A small sound classifier, trained from scratch: held-out accuracy 100%, 6.6 epochs.
Rows from block 3, named by matrix and row number. Each number is 500 + 50 x the weight over its row's rms, rounded and kept within 0 to 999. All counts start at 0. Numbers have three digits each. After the name is the row's rms in percent of the matrix's.
# c10: first pointwise conv (model.blocks.3.c1.0.weight, 192x192x1), inputs 0-63
c10.0 097:554440455420498507457567459487469496466583474493537441473430505527582480428545488439449485515450473498523542440490588491428451487476554417509431465582414459469508486448457499530493473440379458
c10.1 123:481500542480485510454503522519456525495552566534578437548500488528572428488472478470420495481469443501506482587510490493463605485538435512519447540574497532466537465533492516593544437525468583
c10.2 116:599474453498520459432491504451457492549481447563529547609511424637512556454528496476484483552541493465521422517513486609443511466511524513498523540563483609495540579466507475539529492573460398
c10.3 122:525428519491467599669497470421430478491455429448495479497452436531600482470491512513526515568495507503462532404597644489506460517525489431476475574501481519470521475531458535462490528479476524
c10.4 110:450505493502487582504419500501505501483504540447608546456534555437509548469578550440510510439434465575545555554509491455489526521550506470530427476551575389516440499529573518504574511600437568
c10.5 117:530442464504581429531457478486520450487539499425468513509588522507515593453479514519527516517540586418488487466531467494491468483429500469506474494536532516532560572482405499483529679557468490
c10.6 125:503494500449415525454568480545485424487509554516537415531481569483568454463433543434411415550514428425609434570519524536420539482518376575506495528477519482474419525494621504583518450523485529
c10.7 108:478459517425500467448452512457485570551541523576463532551459485574439469503468466477465387540453465409489408500503508469473469514491428591495569567488429508541451471483568478453511504537537425
c10.8 107:503421530519451545492558441361569534562453494486509506591533536487460535543466449429504527501558607504473491538490497605524452455526454575477579475512574601468499538524540540469464533544608534
c10.9 110:590475488578606548553433442524519529487504397571443459469528506450589536510472485526586451386538576508534511531507507498479439458504518443536477451495602519492542539503523553549445480499536565
c10.10 103:522447477475415537372576443460456517479674485533558504483455476540541478467419475461486440489521512471556467540465451377427460538551581479564514418489450485467551514570437523501495455499485423
c10.11 111:527517578594507504588449439525473520512432400461567443495431445445517532558435385550592569486500468600473486469461593514609551480554432440479503558530466582463540477570478448550566457507564527
c10.12 108:468507457532500466578538486520482574527453476467482588470508455493507485570442571528577470487523547460485635413494497573553491522462542453380589506514560582420555432495537507522555485417567524
c10.13 103:478466549581450553469452524492523522495400453492496452473527548421508561501559510482500490454488503531546381563501421469514464383543433577449521484500522490598460437516574491477458491542506401
c10.14 111:473427528519515454523434558475490472492549625550590561514591551527426483510450459423485516486464538581516561575554518528492560500551530491561529513484518481504567507548539568472569538591459501
c10.15 110:511507551617505585503472467482510484491496490579442432534516521502524531549447498521573500602540515606565496565472594483460500540620498520457431603505517491521525497623544490503523471493570527
c10.16 114:525531572446522447477433502549482467452450594483553504491503499499474543494518495563457538509481409480537474547511453531509593492509444522476464495556469387467417515541561475559542528541411459
c10.17 110:472461571462459509558575516408498497514484491491491550577544504474508461550441495413490571476542514454511543579580517506460503441495474622470484540460575479507507554513593573428448556517510494
c10.18 104:587622512495538551468549470541490488451545565447571463493517449420558510432506496521482427507597482550481454500486535484481516593568448511462493504485493401536422513672481453523503556509447490
c10.19 101:494391507529472512570410495427528503538488483394482533488530522410526521505428439419556502425530557531520471487546449446484440397553504529506410500406614460583554461534546540382426549556458473
c10.20 123:500479433467486448534463496437466597567510512421641563541532466446443525529525443431445478450461465473466645443547463577492460477552455579494537531575489487518503553497526459501444534516465478
c10.21 112:496533576449550488464453540515507477477427620571535610533478463576455553495492529520530577602503511545507477574544487537472596570523469539482580555480468497499475545576558475475487565479501500
c10.22 124:493449561470458577508511478440492475553497481568489449572417458540565387519464487435514483456513425450479454516497543433471493473510446544535487512480444569450517428473561437615502407411554489
c10.23 139:478447579562337525488498497436530476479508462370520440483455523499469457513516471476573548514558481535515451501514523448513562541487403494478588517548477527527456532529444503465503545489593545
c10.24 116:509498540643409481596437524455536449503482497469479451461588457457479487495471482420560507487493471550456512527545551410496530480476501407486539558469565563513447484446425543476545443497506509
c10.25 110:460459557537498585473553497464617501502418465484470512502522503493473507496601591481592573496527553572468460495466551419546497488489421478494596512452570533535546417414452475487506514506534464
c10.26 113:437521517511505552431586452521615582516517513549427449483530569457485452580520508576460616555534524537482479544467497549616538465490509596439545468479451475517482482499505476562512448441546439
c10.27 131:500595488501441582461545527551501537475609619505602481459482578535606472531452516500551453496561480544503492515459545515466597636569513471572500498563519535474462482628517498598587478541509642
c10.28 104:465503514476483537430551547451601507499447577419509468447485523442504572495610503494479550476542498573456428450495467490487494478581410548389469431492505452597443485550483440399545554590444440
c10.29 109:495494476480452521422553489559541442530588515521563498533505485542572450513438547433438514557468502469564491520457563514433564481502568519577465471488451542431529557417487547590550438527500536
c10.30 116:486501519545518493482551474504495523497481459520413507546523455548456432536521514511524506493429506457478438497442556445518496492477449587492521539521509522463585406477548458516500358456515380
c10.31 109:566509514491561457508552558497516549487540465476485545500573509494395510514565546568497492586450498493527543474515470560492434536439650480472555505486506449581482588483473519373446540449507504
c10.32 104:513484541427528463465416525514531497521390620515518515498547492534402557482521489503547519527506470501435508526479480527478537437487463545409530532469483504477451555524529465445550492488443447
c10.33 121:534488557543580589512545554462549479518431472527528449473464502492513514490580547570505593478553478624468472521464492503567507487589441530425488478528481463568504575561529439530568561592446506
c10.34 117:480483461447506470537413525432504490513432475410521468485559500429462597471494459491428524451467491522464597424507466558516479491553499454437395536524563432485451584575447517445578573503422470
c10.35 111:578501461530439480510572484574426500492490452511490527532494468444593510463464518532581429526507465465462545514548440487415483581480595542513601524465485523540389476488578455533453515440554431
c10.36 102:445489548527473534459533513454572524546542476549472473579414488472439542531621599469491583494475430526422555479492411536473531426491586566451500485571451566601449512446439451543516475450514469
c10.37 097:471491483483501476426489520525449514448479521560481561526532467551483524426462451545485427521461461389514465529550465493417574619454524548545520492462542501540433552494492478496510566536493413
c10.38 104:509480379427401409488499439484490574482538461455497551508568535511545548457542431493455450523471449424510557454486431462529443523456481452509526481620527473486438488460531458535500435554490377
c10.39 122:455494557428433441462516599508478503434481555451411543418544493662429459450539553504530490519494477443535517544547484501441456535408539585481461469448500421533472552419479575453488581503444498
c10.40 115:467555496466481456438513447531463436456508564480489417471483495576497495518508561595504467566483412422502469446501506492488476613475512462461436462538509426445405476471427490555584518489485482
c10.41 103:523495594507477559457536500464546500562491506552585478555425466447476494521563550518544577581521533576436499487437500502529570435523501538443543450547482502585506530502407479554576480439476477
c10.42 125:492457518524449478509619457467519503456555474448423472461562530514511396490515564554484507541515546488456467458444583502495497432441419496514528557499460526453518393403499509646546428440492436
c10.43 118:510500499531451425477633497517471472510480567477441521475440506553517451485487517488563490597537562471522468413452614446482539529424505498485592424469454566437594430453460582552541445447520448
c10.44 135:428516506528464528539394450557505555452527449453482474463507559419563488512545423580467582395447466498543518537494437488568537419534416449524462511523550440527465486527561511575496448580441496
c10.134 095:488544393408453486422520489481531522498527597478417452470550588543512486510489495493415488538533479437463503432439582507512570479472463518534442504582476466481484520418377539492570458493467578
c10.135 079:418490538545440461484462569426477493485497545466554495455542508589462478473441553519429516483386387483514569412587423528431512571511525449481421456415447394399454480511474506514519516387427479
c10.136 090:506491577527408473599513432532424457459461440527555483497431442441508484487425524430495485462464524471509520537556506489514553550501496471531540502437512541417517456567550487608529403444551474
c10.137 092:578515404482499538476477488487518455483564546609499473529526544554550534509520489451582375458507558503517502517520569482464398548518559520552456465436528562561516541482556524488423549597539468
c10.138 093:571515520553572447505415482593505545484505469517517568510495482432464599565552520580502520379534501511466535518548466511522500434458430490486520498458627512593443557494613510544455556536510579
c10.139 091:426493498487499507377424470485586545477574511520530449452462470452473479471656503502581517458467433471502550493490442453564437467476420466504481448598457456578483409480453478461463449438508501
c10.140 094:461504444475440526556475499471443560488478498467379427526525483462531429539540463444546459446433445464556454514422582471488447439483459462465413589601455536486505405444500453516500426445505459
c10.141 089:565542478435517522450421540559496456455582571585491505426547478581553552446512530546462545511456413457503460542532499432461538489494552482514489479504459418518394542437491431553428628439375386
c10.142 091:469481547557478494475467487439481431536546574440516476472498457617455565396480492459473457553465566524470508512511539499459482488543535476522501575503488534512605467543358528377642572558527465
c10.143 075:596506518497500442504432488538479514512475491561433497538505476565444583573528441564532564436466468526494542489472485559623476457406458400431487463538506511546476491540455441516497514436551491
c10.144 081:415457506580468533512486528493511494533544494428505382514399486495518549509577405482497598503485445530487450497417463404576469424524448552420476566613433475557427477506478399505511393425511491
c10.145 107:499397425545504515445558531491498436536496495482562539537537517545502585398517565453496400473485535525513600509539495499399447491563591465535497511514569503467505519484483541452511542533446511
c10.146 074:484548489471513462503523502434553548572492473449512543548540492520568516577494463445484554548567624517466532470486513577602510522460483608479439556577574562535621533557553513500552449515592478
c10.147 084:562548501461523500476495490540523437529605513478529505507479525583504507537505507530466460596562552458484472481428534522528581490530508506489521519536434574472468550518480423569596474521569553
c10.148 102:454520562444481527477553521484542473546492622513567481484478538517445527495558537465568623562521597551524524503429623425512528569537517501471520512578509533537572461544457522499554456524501538
c10.149 088:521483501570441457483430513518469503488522524495476425560476483465493471581624467520481480480472506477502465526456587534536508485472425491517463624576552556512445406457546494521537396488580537
c10.150 080:530525495520540503570564548506593445558512499519529476570529430462496534514542457559573459412638528485418527509476488520474529519490469536453523499383555593533463577555535466530504520532603512
c10.151 079:486484503460510474480523504434505461509434581420511514450510536471455532446546496474502451473520477545518550395516445471505437476494447455513447417462557442437510479443408572398498516554449462
c10.152 107:517478523545545543514378450558454492401511468481524477407433478481516511456433500504492463444421474580554404522518547433403498483571481396559419543436460406490507444540457549460454503518384490
c10.153 087:644458478473577405551526511517490489549547527532544517548471460558489523533476504559552481464597559424455563460501527607539498450460528530599419464420543586503571626451492562547542547498540568
c10.154 094:513452464528537500420498479470507512495513560510521563530519486544472554421456519433568404493521595504580561518521439519438445549519470505526408547547636508439553555521493546397454554540512508
c10.155 096:518553466432449491390525436512441594465549546419442552513467531495496430622421483569526465514548514392522548464456464601583528623453478499493496525445515465526455466526508518436491538433544569
c10.156 117:523416507522404532482558429418489474457427414465480499473495442473584467452502501464499432512443487522545430533542525430475460427501436442539453483468500485471500389466509575490454407455475505
c10.157 098:409498485422395475483513515479471547473469529456512495461539498542425480450519533460409560473417431470481585468583410478520469576470561496416516407460517431406442433484514478450432440476470391
c10.158 076:512542445536590509380521523547518452495469505605414471437451504532555542544572539588604503498511518495531444590499530452489492541543457551441444524494485448578513437556551470492503507529533586
c10.159 086:555419444649488592562586504488525546525497479509523435558422458496589466524560557492515423490535427531505504512483601502512407474529496524541442565491514585520503437499498562576418496460557557
c10.160 107:472491516506577545512508565499453546545454434573504499551400436506449479549544518595589560500458510519429554527521473423577474512493472554428526552493458559605511444524570439452452536442551516
c10.161 066:634466451503524429571472462572527469545505502495514421436469461517490520534564522592546545468589513555457459409465488460542563419494491445549489470424559502525505454437445574544470428460441593
c10.162 088:454429387462441381453518419501540540495437504469488498507626561501484475492497478453451535489470443473524524462537448421518480474458515504516491505569515437474486441389421502462449494491400373
c10.163 076:549520500543490491559410445571472518485525461420559496562530497501559498493430444530507532521546480503519550627484624477558535426553508465495405623458466459535531513555569460576505483503479538
c10.164 092:507487575464514463446465602469530510501557510525505453465427489546477514480560457472430587475463458489425509458476528555505504410465466515460489536553459518583498474442522500467506507457479481
c10.165 102:515531575543378618546505513477501549475568488445582489472473489462563522470551520505480458516484446562511517620557513503544516555618450513505521565516480504591430527605486473520501539496511555
c10.166 085:634499527577512488566412522553458492476538414508520480471460396559532535480455445599510526543516463499523541512552607575500497476452522490589458539437534462550439582481565474548470593474487483
c10.167 090:486420554534482579509586533400544494551470413563467447495538573450483464573478491455479392593504527543591472616518609471428433502571450566509383596487425494523554521520506525433507467456603542
c10.168 073:542485553517501459469502614432500426442513462478498501383403380490486616430523481435556535507463496496360475425532513474474491447474411419402570514426474428465493517502492424532536554440465412
c10.169 091:525466580519537581484493523457484490478525465502577394510409494512549512539459455540470566439537459533419508514463501507546561455588469512442447507498488497537465571587522503543537486486469607
c10.170 076:565524505485519470636560494516482536561580461453563596478515474516486484535432495538511444416578577498490488434528502503532553560490458508584520512495562526565604466548531487565519552583534509
c10.171 133:529524503552461484525514446517506605481542468470409558566523536569510442630461477516517541517527570467533520468448547507578536538444463531504592555535565531525466492480598486555530457480633576
c10.172 110:460545523568407669557543519538514475509610605542567442496442541492607492522531549471534508486476523558498433613498509415512515586591519461503600496547477550466492418624496498537529403570547503
c10.173 089:571457400456578456446519511499492485571529514521457497597452483537499461477438497492555453467576517375488460544493468627475502491445512528465528452471517599493572578461475523537517546543588547
c10.174 099:547536502521635475468508613590543443511490519571434497476435487496524571443531608548563483485523474514513426542463539491458541401510477481469502565508492475531480512485478425577560599588482485
c10.175 086:487447551578397537443591481469468490508549514509566445543425509568568498469534539372519464540531556567434503524434579427516503458536399420533512618557538577523552369504488469560547411499502482
c10.176 090:567519461492547467578475440514510514526498489493552517613586474518571539523466482512571483525549575444546525498566523574515480583473538524544547541550629578532559599482582513572499605620530477
c10.177 107:525438457475373424459522484454517500437524578431497454448480512555505494518538560465469541468443410417520589437595459525516411511450516478514461459498466464484436522416448548438434598488436490
c10.178 097:451486538627485592481505527578533403533566569569514492511464534509546471483539576447580503480546565547494455586483466377486596551499517501521559512505607555489595391532495494580578440523541544
c10.179 102:485503469433415465413459463413544543442518526482470527474579547547504521554596459535476542500474427480557572483508471489583479486523407476521470501626489423513379446500449477508484477523494464
c10.180 101:526513451469396448540498396516485545445452492456469546478557499504480456557501525486513559504478494466603518486565450530584501568460486492572559450488486447454435449460537550500443513441520467
c10.181 089:540470570499553578568486490470503542546466502552495579576431428460530526493468506504541519417509572531475594516487468539506506556568533534480545422461573591477574535635554495590528521421569522
c10.182 118:555487490453550487475438482436525525516550462512548443579499523493477500530622375484404533440500477484538499442392525520544467458531456510521471521634444574538519523477472450530506479531535528
c10.183 113:476443464417471442533482451523447578440492473407439502449524549482445407471498495488434526402461467458516576436525431516508508502484501456539472420488530420450468425468463560465465496481424595
c10.184 091:461516461437517474475483484482450520460484492480516483461540461415439599411441428474446505474458499492420611524485457499483470444530439451471403542439476428486465508547441505388483568426421464
c10.185 085:568513478512612419597569520553537470553548554552490504540570535536502468574483512489475511446602545489489468462489604518541529440478509518592472508471562531575545591473539592587514505534528619
c10.186 090:617492516527548440543537431488486526496495453477545525463464425494479575467461510489395440520523550506552482460545538586461456527544522459569519517438534497496535629519492513462509633507557479
c10.187 091:419500489501405536447429536475515533487536468427550436481448466466569514453582526490502460436446448497513511497435536513513492474488423434529457575575502553470520450513469418508515408482445401
c10.188 085:634497455538605536465563453548538526505517462519492479531519537548556498571492585608531471554559529527544419541479569521486492486516504545577466492504476512500507543489598491521482579523531565
c10.189 090:442415531613440599527497489403550521514572617500563478505438543514639531495520469410519498532448532549411494478504546400530477496600410502518453596499462510481543452623472446573568478422493529
c10.190 087:437577521396440469550456549512472443506513588561567466492452439597433482477469507492501503483523380428428509501521452510484598565488486521458501438488401530535468561531400460508492616496451493
c10.191 133:557564507524524535513434413585471616431532443412512434510546541466529445591483483637527497522494543455550524498471548459564505568527500475536522563540454446525452508517540494465498486496557572