config.toml
model = "sound classifier"
dataset = "synthesized solo parts of chorales (CocoChorales)"
train_examples = 39062
gain_aug_db = 10
n_mels = 80
hop_length = 160
input = "log_mel"
spec_augment = false
win_length = 512
targets = ["instrument"]
num_classes = 13
arch = "ecapa_tdnn"
norm = "batchnorm"
hidden_act = "silu"
depths = [18]
kernel_size = 5
stem = "single"
widths = [192]
loss = "binary_cross_entropy"
init = "torch_default"
optimizer = "soap"
beta2 = 0.99
learning_rate = 0.0044
beta1 = 0.9
shampoo_beta = 0.99
eps = 1e-08
precondition_frequency = 50
max_precond_dim = 512
merge_dims = false
one_sided = true
adamw_lr_other_params = 0.002
max_steps = 4000
batch_size = 64
epochs = 6.6
lr_schedule = "cosine"
final_lr_fraction = 0.01
warmup_steps = 800
weight_decay = 0.3
adamw_weight_decay_other_params = 0.05
Rows from block 3, named by matrix and row number. Each number is 128 + 24 x the weight over its row's rms, rounded and kept within 0 to 255. All counts start at 0. Numbers have three digits each. After the name is the row's rms in percent of the matrix's.
# c10: first pointwise conv (model.blocks.3.c1.0.weight, 192x192x1), inputs 0-63
c10.45 121:098127114149075162128142150113176146120104135088130099128126146085135124171203136116112164092097062135140122130132128090153125113140096171109127120166090113171071110115110098145124124118148113
c10.46 116:098123110130122120097124129140111178159125105119130120135113131116153127120105110148098121168076080101139122147113139103129100134119128129118139160172109144144116096121089110107090114129080069
c10.47 119:114163118124158127098104134177178119110130156131085106133141146104155162159148139179119165136120095130116118136108130141142137106126120112079108130178108118139092126111115089142159157112102102
c10.48 094:076112133179162157151132107150129125125154091125128126142123096147129117121150151123148101154138162120140127166155093108128133133161122097113099159134158155153138160148128117104103144120138172
c10.49 098:090097168132122146139104128118091110133098074116157156113135123147129146069127135102141145077101153141117155109155115104125129125126132087111129094121164130129159119142128151136163137153109120
c10.50 083:140123104115111126122154103153126101119156116121169100114141144100172116117131117144173103107167098063140109144103133118098146121132088143128105103104098141142107138119113116168099119152127166
c10.51 098:118138122149106143090163129124149147116127149118124111164159139127147137121210120108131118108163154113127134144083139117174123119108118140110136136144155179130159114116128128132152109159119127
c10.52 102:120116117140150152109193151105180127154131101154089143139159142100123131125178177114119110133164141141112135130145108160118109119112129152107159102109154142107142139098136165113140140133141126
c10.53 112:145112124147128167118143113152126134113153124137155126120096142109186108134140130114153073110130104144130113144135142113130130119155097105170118136118125137125127087134103137186107090133109169
c10.54 116:168107097157132173106120139115095092133149143124173155116124118154178130099104146119111090135123140167137100122132160130103119159188149119160099119106159120134142150151107145117109157147099103
c10.55 098:105172125107146115135106142097124120140119110117122111148129128161114141130119132178087120181128117131119096127108134141128125148192144140110116150165133121089113142122142118091127107160138112
c10.56 103:181098144127158132170119184133104090158148110148138129125076063122124147108121131124149142143126108137103116126154137158090110102152137127148120181095100164151105159116082121116112176131105102
c10.57 084:148093142118148139145099158099137121135136095135096136119098112112108155121108133119121108085093106144121104127138089157100122114147129098155080154103120116125147117116106162090109178122099118
c10.58 098:198130123098157125148144140147092116110139118122157153131119137121146118135115144154148115108157117155133138107141190134131130131112154100199114132117128118133140107133089144144118129117096131
c10.59 088:154150172183125149129110133136100097094146145123146121100145123120130116094077151127128109128107169133138087144105139121098136159130136107145109139113136123109192170202139129122215143153161126
c10.60 102:084103158152144114172138162112149116134124109127145146117128130113138164077156172104115143101084173130096145125146089088121126111120118122084132102120161121155174127154119114136164151125125076
c10.61 098:107125144119136142103109117138117123069076153072182151096148148158160110125109160140133136132094127145138111158148140103099184132160135074121105118108131089071134092150124150146171087132098148
c10.62 116:124121123137109098157138088121140166140111091084146085154139120111151120160183096124122130110152137138122138127111162115186092102117106126135119145150127166119146105090131149137098094116146119
c10.63 093:109144111131093117122159113134177139150149165125128124176176166153121147136168125120103125147141139129134142143130133141155124115127156169119157124160122186136153149121120151147107125128133117
c10.64 110:125155104097159121113055147168121148151136151151142118152117137114141150141120107143102104093113089130160145165139092177146153119160148137134108109151151132121113145122158128129133151172107137
c10.65 095:098140164176102163138107099116105116102123162155143118130155150123134107086139167114124133151113155149151125185133143102142138158178133109114127169134107127114137159207130137121174095146142127
c10.66 089:170131107110159103145158128155170105167160168130137120172129167134136128157118123115138119109176160101131120105141157165151150100120127157156135124159146175141158169160142143171143164156156134
c10.67 088:155149082096164137123156127141162165139146156168153152153166132115129170139144117130149125121174154088108162117120124139162135148140159165140139115157125167164128144148117099136126157144165100
c10.68 105:149131152160107137138123118122117146117139116092148158110128125113166126132094132126118142075147165119125127129111131147119159186124114120134149095107149144066181092174159118163190106124144135
c10.69 099:177122151127147103153152113117137159140142133137125169146175133152124143101103121120110113151173170093142128131143111202125113141127111148157151145129183185144169166137164176109117139126160126
c10.70 106:159112130178147104143122104139145095131104121145116100106136133107126154117095121122128127129152136151140107115163094167111111089126160091113087115085130128080138165099110178097113153135122123
c10.71 094:111074131172131118124081179121126116126102109135108134106112108106143142099130152121126120110085132163104123103144097134107115120133118105127138123123147144102154112165146125157164127098109096
c10.72 093:183127099109136127116164127131159138157172122118139138170188156129130136130139148125114104114169191107131098108109156164131118117106126139156159101150152174134147181091126145123153147183148108
c10.73 118:131143160115135126118110122128138121114146186096162135097122152142114156113126161102125170143114150163123135105144149099117155164154133099133128141158116101111173140188092139115180103133122131
c10.74 099:102107109138147121119141147134152143149119118093112170118153137129122136083136151104151081120123158142178161137170109120085111114134145124159108146092172101127132115112122158093125135153069108
c10.75 107:093123127088167172128116101120125158143118138124112150179156145138108114146120133153103109182135195132144102143103129138151118138181134155112136150154166125110141167146171126110143099158139111
c10.76 118:158104120150131135162112117138108124127135109133089123125094126127170119137095126142136125125129126104124066106080129157140141118092110102136117087132116166102171126111136116203188078116132089
c10.77 108:206118074143185121148116103136126126145132138107142135164146131130148135156136121167168115067159150136119124083121154114129137111126092137204120121127173145155137132123098141126114144124133148
c10.78 085:115099156155139142140159142103121119136117123118136161093136100102153165096095106107120131122128200158104136120120116158114137125144121119132132123114154158086209152189138152141178133128153122
c10.79 099:205144114100189101164134113155121079118112132131121090116113115147128086134146167150136107161129141113122073097113185136121116118104143098162093125117114114145141139120090152133130123129091159
c10.80 100:124145141129095142150131129136092162112139142106149112136095116165094123144135146126083115108097123121093157102097120136134157132131127110111154132147124181069148094169111119147161070094158117
c10.81 110:120143135103104102118121121122116124114134084128107112101097106119156118127088105163114150137113089089115081103107177119134138098103074106119120127134100126115088154090112120123121130093124136
c10.82 111:124099148134113124155101103115136151099135083105126127097136111112149100110144098131133118105092109117174148158186102112123104118129133130142113133116152094147157076127168146108100154113123133
c10.83 092:154139112147130141106158126146171136140128173156137131151190151155187135143150138117150119142149150138119143131112161121152121139118147142120186113178150181154122117107089137153116119144156121
c10.84 100:163098121130163112096180110126120104146132158118093114139092105176142107138128176142151115156174129110114105068141123138101113112116136137140125106103076149123164140097098150119119130098141132
c10.85 103:185125105102150097106139147121151119166150136139137124167111140146126163122086116122107109151158156103116125101125141184127147093116130144151173134152129199139157183122068145147158152150132110
c10.86 120:140139119121136187108156134127156140119127119119128107091159149072176123139160180145135114074154130161136145109133117122141093113179105147119119100121144098109103105160154137113106117156121139
c10.87 101:115117143144104106147142157124146153118147157108144097141159165171136135122141104120077134154097112119135113145121154125123104132133104113127095184170111139130107143108120093135099113134110104
c10.88 107:166087140133093116067128098088087147101199111095155104111129134116128150116119109120094092085146154081132109100119105138086124158119120116147091110132157119097186118172133152135190131136133136
c10.89 138:185151135118167126160117098142126152104148111106109105110110153120163093170116090174158153110156126128115100113095134101173159116096093100158156107137116090114129112136125109168165123109139162
c10.90 096:158116147142118143115126103128143138112111135140119135122208185165118123116122160124126119125121191114174091180147135147112121140108153163185123104081185113108146155136171145094130142170138102
c10.91 101:203122086110166068115127144111129118134128127116159149165172128156128181124130128161138106115149135095133121101148146161123102139112122140179140146155148142151133165122093130108122184174138106
c10.92 094:112125136159147110124128137125114135151109111136105120171128118158112123149128121130114075166111112131134146154151149158130132109114093172124117167142113158124119129100171114096122124107172096
c10.93 118:166109104100146109087162146128116117116168155137122141134136137150135119098124114108111078151157156103156132109120141183098152135108170121155105128119147131114163161115137161140158138159099126
c10.94 096:118100144147124125119105142110114100145075104098122142134128089137132173087125095118115116107091131154106116117129106127081150100126106105110118121112127156119157126141113118133169117139120120
c10.95 096:161138170171149132125074111152111122110124124102139119138081126113122121176118114153124127075122160112113160112110141122134135116105094122133120113121129122121157103161149110111173117120193156
c10.96 086:128124132088134109138137131100135136148130103133130132171119129123076137157157079122119176154135087090118145114157136148186133110081118183124152130129113131158094148074159117126083140107133114
c10.97 079:115165100117110122111155144124123150131182102140137141122121119095174148151122090153161105116136115077127167129118135123130155126125113114122171161151139139147127099118090113162133112126118078
c10.98 090:131162104121105132098154088141114159110165135151128113146118162131165074174083076149120104153150131076145115145088147104131149170123118137124121119145103134121129141113116123133134091101155173
c10.99 087:198118113114110129131119107135117121109148142113142125116115156106167122191118143153116110109136119123115086132136174150104149117130098133197128116102124114098128084113130144150147104109106150
c10.100 093:149148162145163137155096087172118135106086102113132135114089132130131115152119147157141148168112138142175127130130154098146108144117129118131105138122123102140141109120147146137116142099143143
c10.101 082:167155123122116133101178088154123144099156143141136142071109118149154122152129125134114140153125155115164142144132155086119165115099132122168136127150108070123131080095130099154151092089111133
c10.102 101:124151115102108092104160079164093151099145144134117140130111129122152097122110104117113118155153133045144136155112155156131163156081111115161129145160117127143144098113138140179138121106121166
c10.103 089:158105151169151131130165153120136092134148143148170141114127146191127130132149157111136107138143170167126113092149175097120130162121126118168104117095166108138160140163079150116143148157140139
c10.104 093:123141117099105123082167115141117169123143136134110148141137158124162077143103096121079119116127113109142169134123139119138162107091128136160140114134126123101136078108136158151121087113104154
c10.105 083:127091160139100161152105150140098087121158157127184137103128096132118111074124138127132089106126111124144157138175086130076123142155139115153140121090139138134142131158144140122149153139149120
c10.106 089:102100141126128195148145121098122141133072116103105155145156162112117117100149188087120137177107120156178150144166159119092120153160171139119124123132139123146152144134135191113121128162099170
c10.107 085:156138108113127076118151102140145167130174145126098086130141138122091118174148114141068124114142166094119138090091142135175142090106105132130115117128135155124136133090126094121173113127142139
c10.108 097:093127181145149130124101160110151147140117131120113128120108125104101125116188125096130175091115143149137162108117113117159117147124127123116104148139156121162162083145126143107161120128115183
c10.109 090:129136132125114124115138145116145132119132149141164085125103133103116134124140146119119088140126130147132150123123123117121093127137125103107113162152115166141143110128078130082129135173133146
c10.110 081:112130132159134116090120133128143104115132164147141108085107110175135156107116172127123134102112148137096144109160107095114134112139172086115096142111163098134129089158087122088153174131100125
c10.111 078:091146132140108156167117085163102153124134129097106095148118129085168101158099136139114092159144152099152129151124147095114151143148115145139087161153160135154132120143169107120152127140172180
c10.112 091:150148125104124136071130101157125129123147124097142094153078124132125121157153119157125098184160098123115127100109154119120162138131133121136135123152089157086143119096111125123147084107142112
c10.113 088:107111124127113119135133150089154166138120152110136166092163169113121154117140137102124154109091119151122161112145081143137097119120146112111137113127168103108095127108126142098128154120119094
c10.114 084:158146164138131118126113146128126112125127131144137104117098100134121161121097081123095135119136129111099104118083141153135177111114116141125114164142114130133113180168144109153190155139118158
c10.115 073:164141116080145092109125119126112157120155176157096101136118153146127109181108074155125127136117108090120132107071173116147143099109124150162114160145099125136123111093099129145105094078107155
c10.116 098:110127130114083107113133121129093115113115157108171166133122108123095120111087113108130136104092112126127153127135086135109162162134130107120150099115102136094111125131118123117128073095116111
c10.117 089:162149115096125119132134100163129149123143124135166167105140156127151107151124144155105113144146117119149143129135163111134162154104141112179121122123104129128116117139120115178122097140110134
c10.118 082:161129116122112104122165107139111166128149146104110125132123149120188100175080082164092126072155113078131152123116108140134175129122138148173117100142146137120135110116144134188153093133133151
c10.119 087:122109126113152147146118151085136120160091105131126180144159126131151178111152116103159138133128162123120167146156123157172100131147147159131164125132176150135127205146127148093120150168120126
c10.120 080:212154130132154150095134119129122132120137131132086112092107130109140130171129149197115171117132133140124128109126153115162155105145109139171120098093120100122121135168143120124152113104105139
c10.121 086:153136190216142145125136123122109116106119113142116073147139115124173149135133121157114134182113144145123120132110178096140111107166138114113094184100120126136153149189123132100178143143152126
c10.122 075:121154119127144105091082144157141101124136175106114072097109119156099168091144169124111127110095104114122101118121117114111123102133134085098098133153104097115113129095087138120158155164096093
c10.123 084:121152122163132087148127110152186147142118115133111091140129143072133156171135113161119162109175119111135130136121115105188151084089094131109142102143121119146109129112163108164160112148149102
c10.124 085:088106103074095119162134129072134155156153101086118130136123121123104129137109117097084113097153118109083143071125126149139128112121084121102139110148120135098104154114083125112137140129115124
c10.125 093:113109075093126106105127153113139158135163131169131135141175120142111112123149139101088090132139070095140128151152074125116116137111145172166091132127100135131140154095131130127066147122113091
c10.126 084:124146161125139132114103160114107141107122125145111113119089144130122141124109101134168125156106110132147158145114123102132117163140092102122122162143111101153102141119109113104117166134114153
c10.127 085:117116172173128196156109115090110156152096129094126128140106123115152101155106123125150127110174174152108120098105107118141132147133086147108152110146152175138188106191159142134179102152199127
c10.128 089:136113117084106129087170131106129124120169145139174113086124137178142102118136190154111108143151104140127177111151121121112120126128188134125130089144117115100113118085102141120094116129061123
c10.129 079:127142099124111102117174109165092137114156133134129106131131175144132092135117131123078111155134137071163125117138193116118153125100145111154130121163097109119127114119120120170146111121121153
c10.130 108:186132083116103113154141106138081124103140106120145119136111113120147117153078091169144098141142136089144131147091165162127135161132146132162129158136097151122103163150154096146137141103147146
c10.131 091:126123145140153141138175155143164098140142090184136115122137122155149152097175155109171117145181160138122120151135134106114121126125147120104134147120126146165134144144131144136121158146128177
c10.132 076:078122174166123132170117147130149125149137139114132129163176131125107115096168127118119131167116144146152137134125107139159124139154152118142096168139132167124177153147151141155186125165158143
c10.133 094:123122118131168116141130136148114149130130131143116142162130081146133083160108156171148100179132137114123108169116120152116136147117142152113145167140102156156154145101162083149125125101172080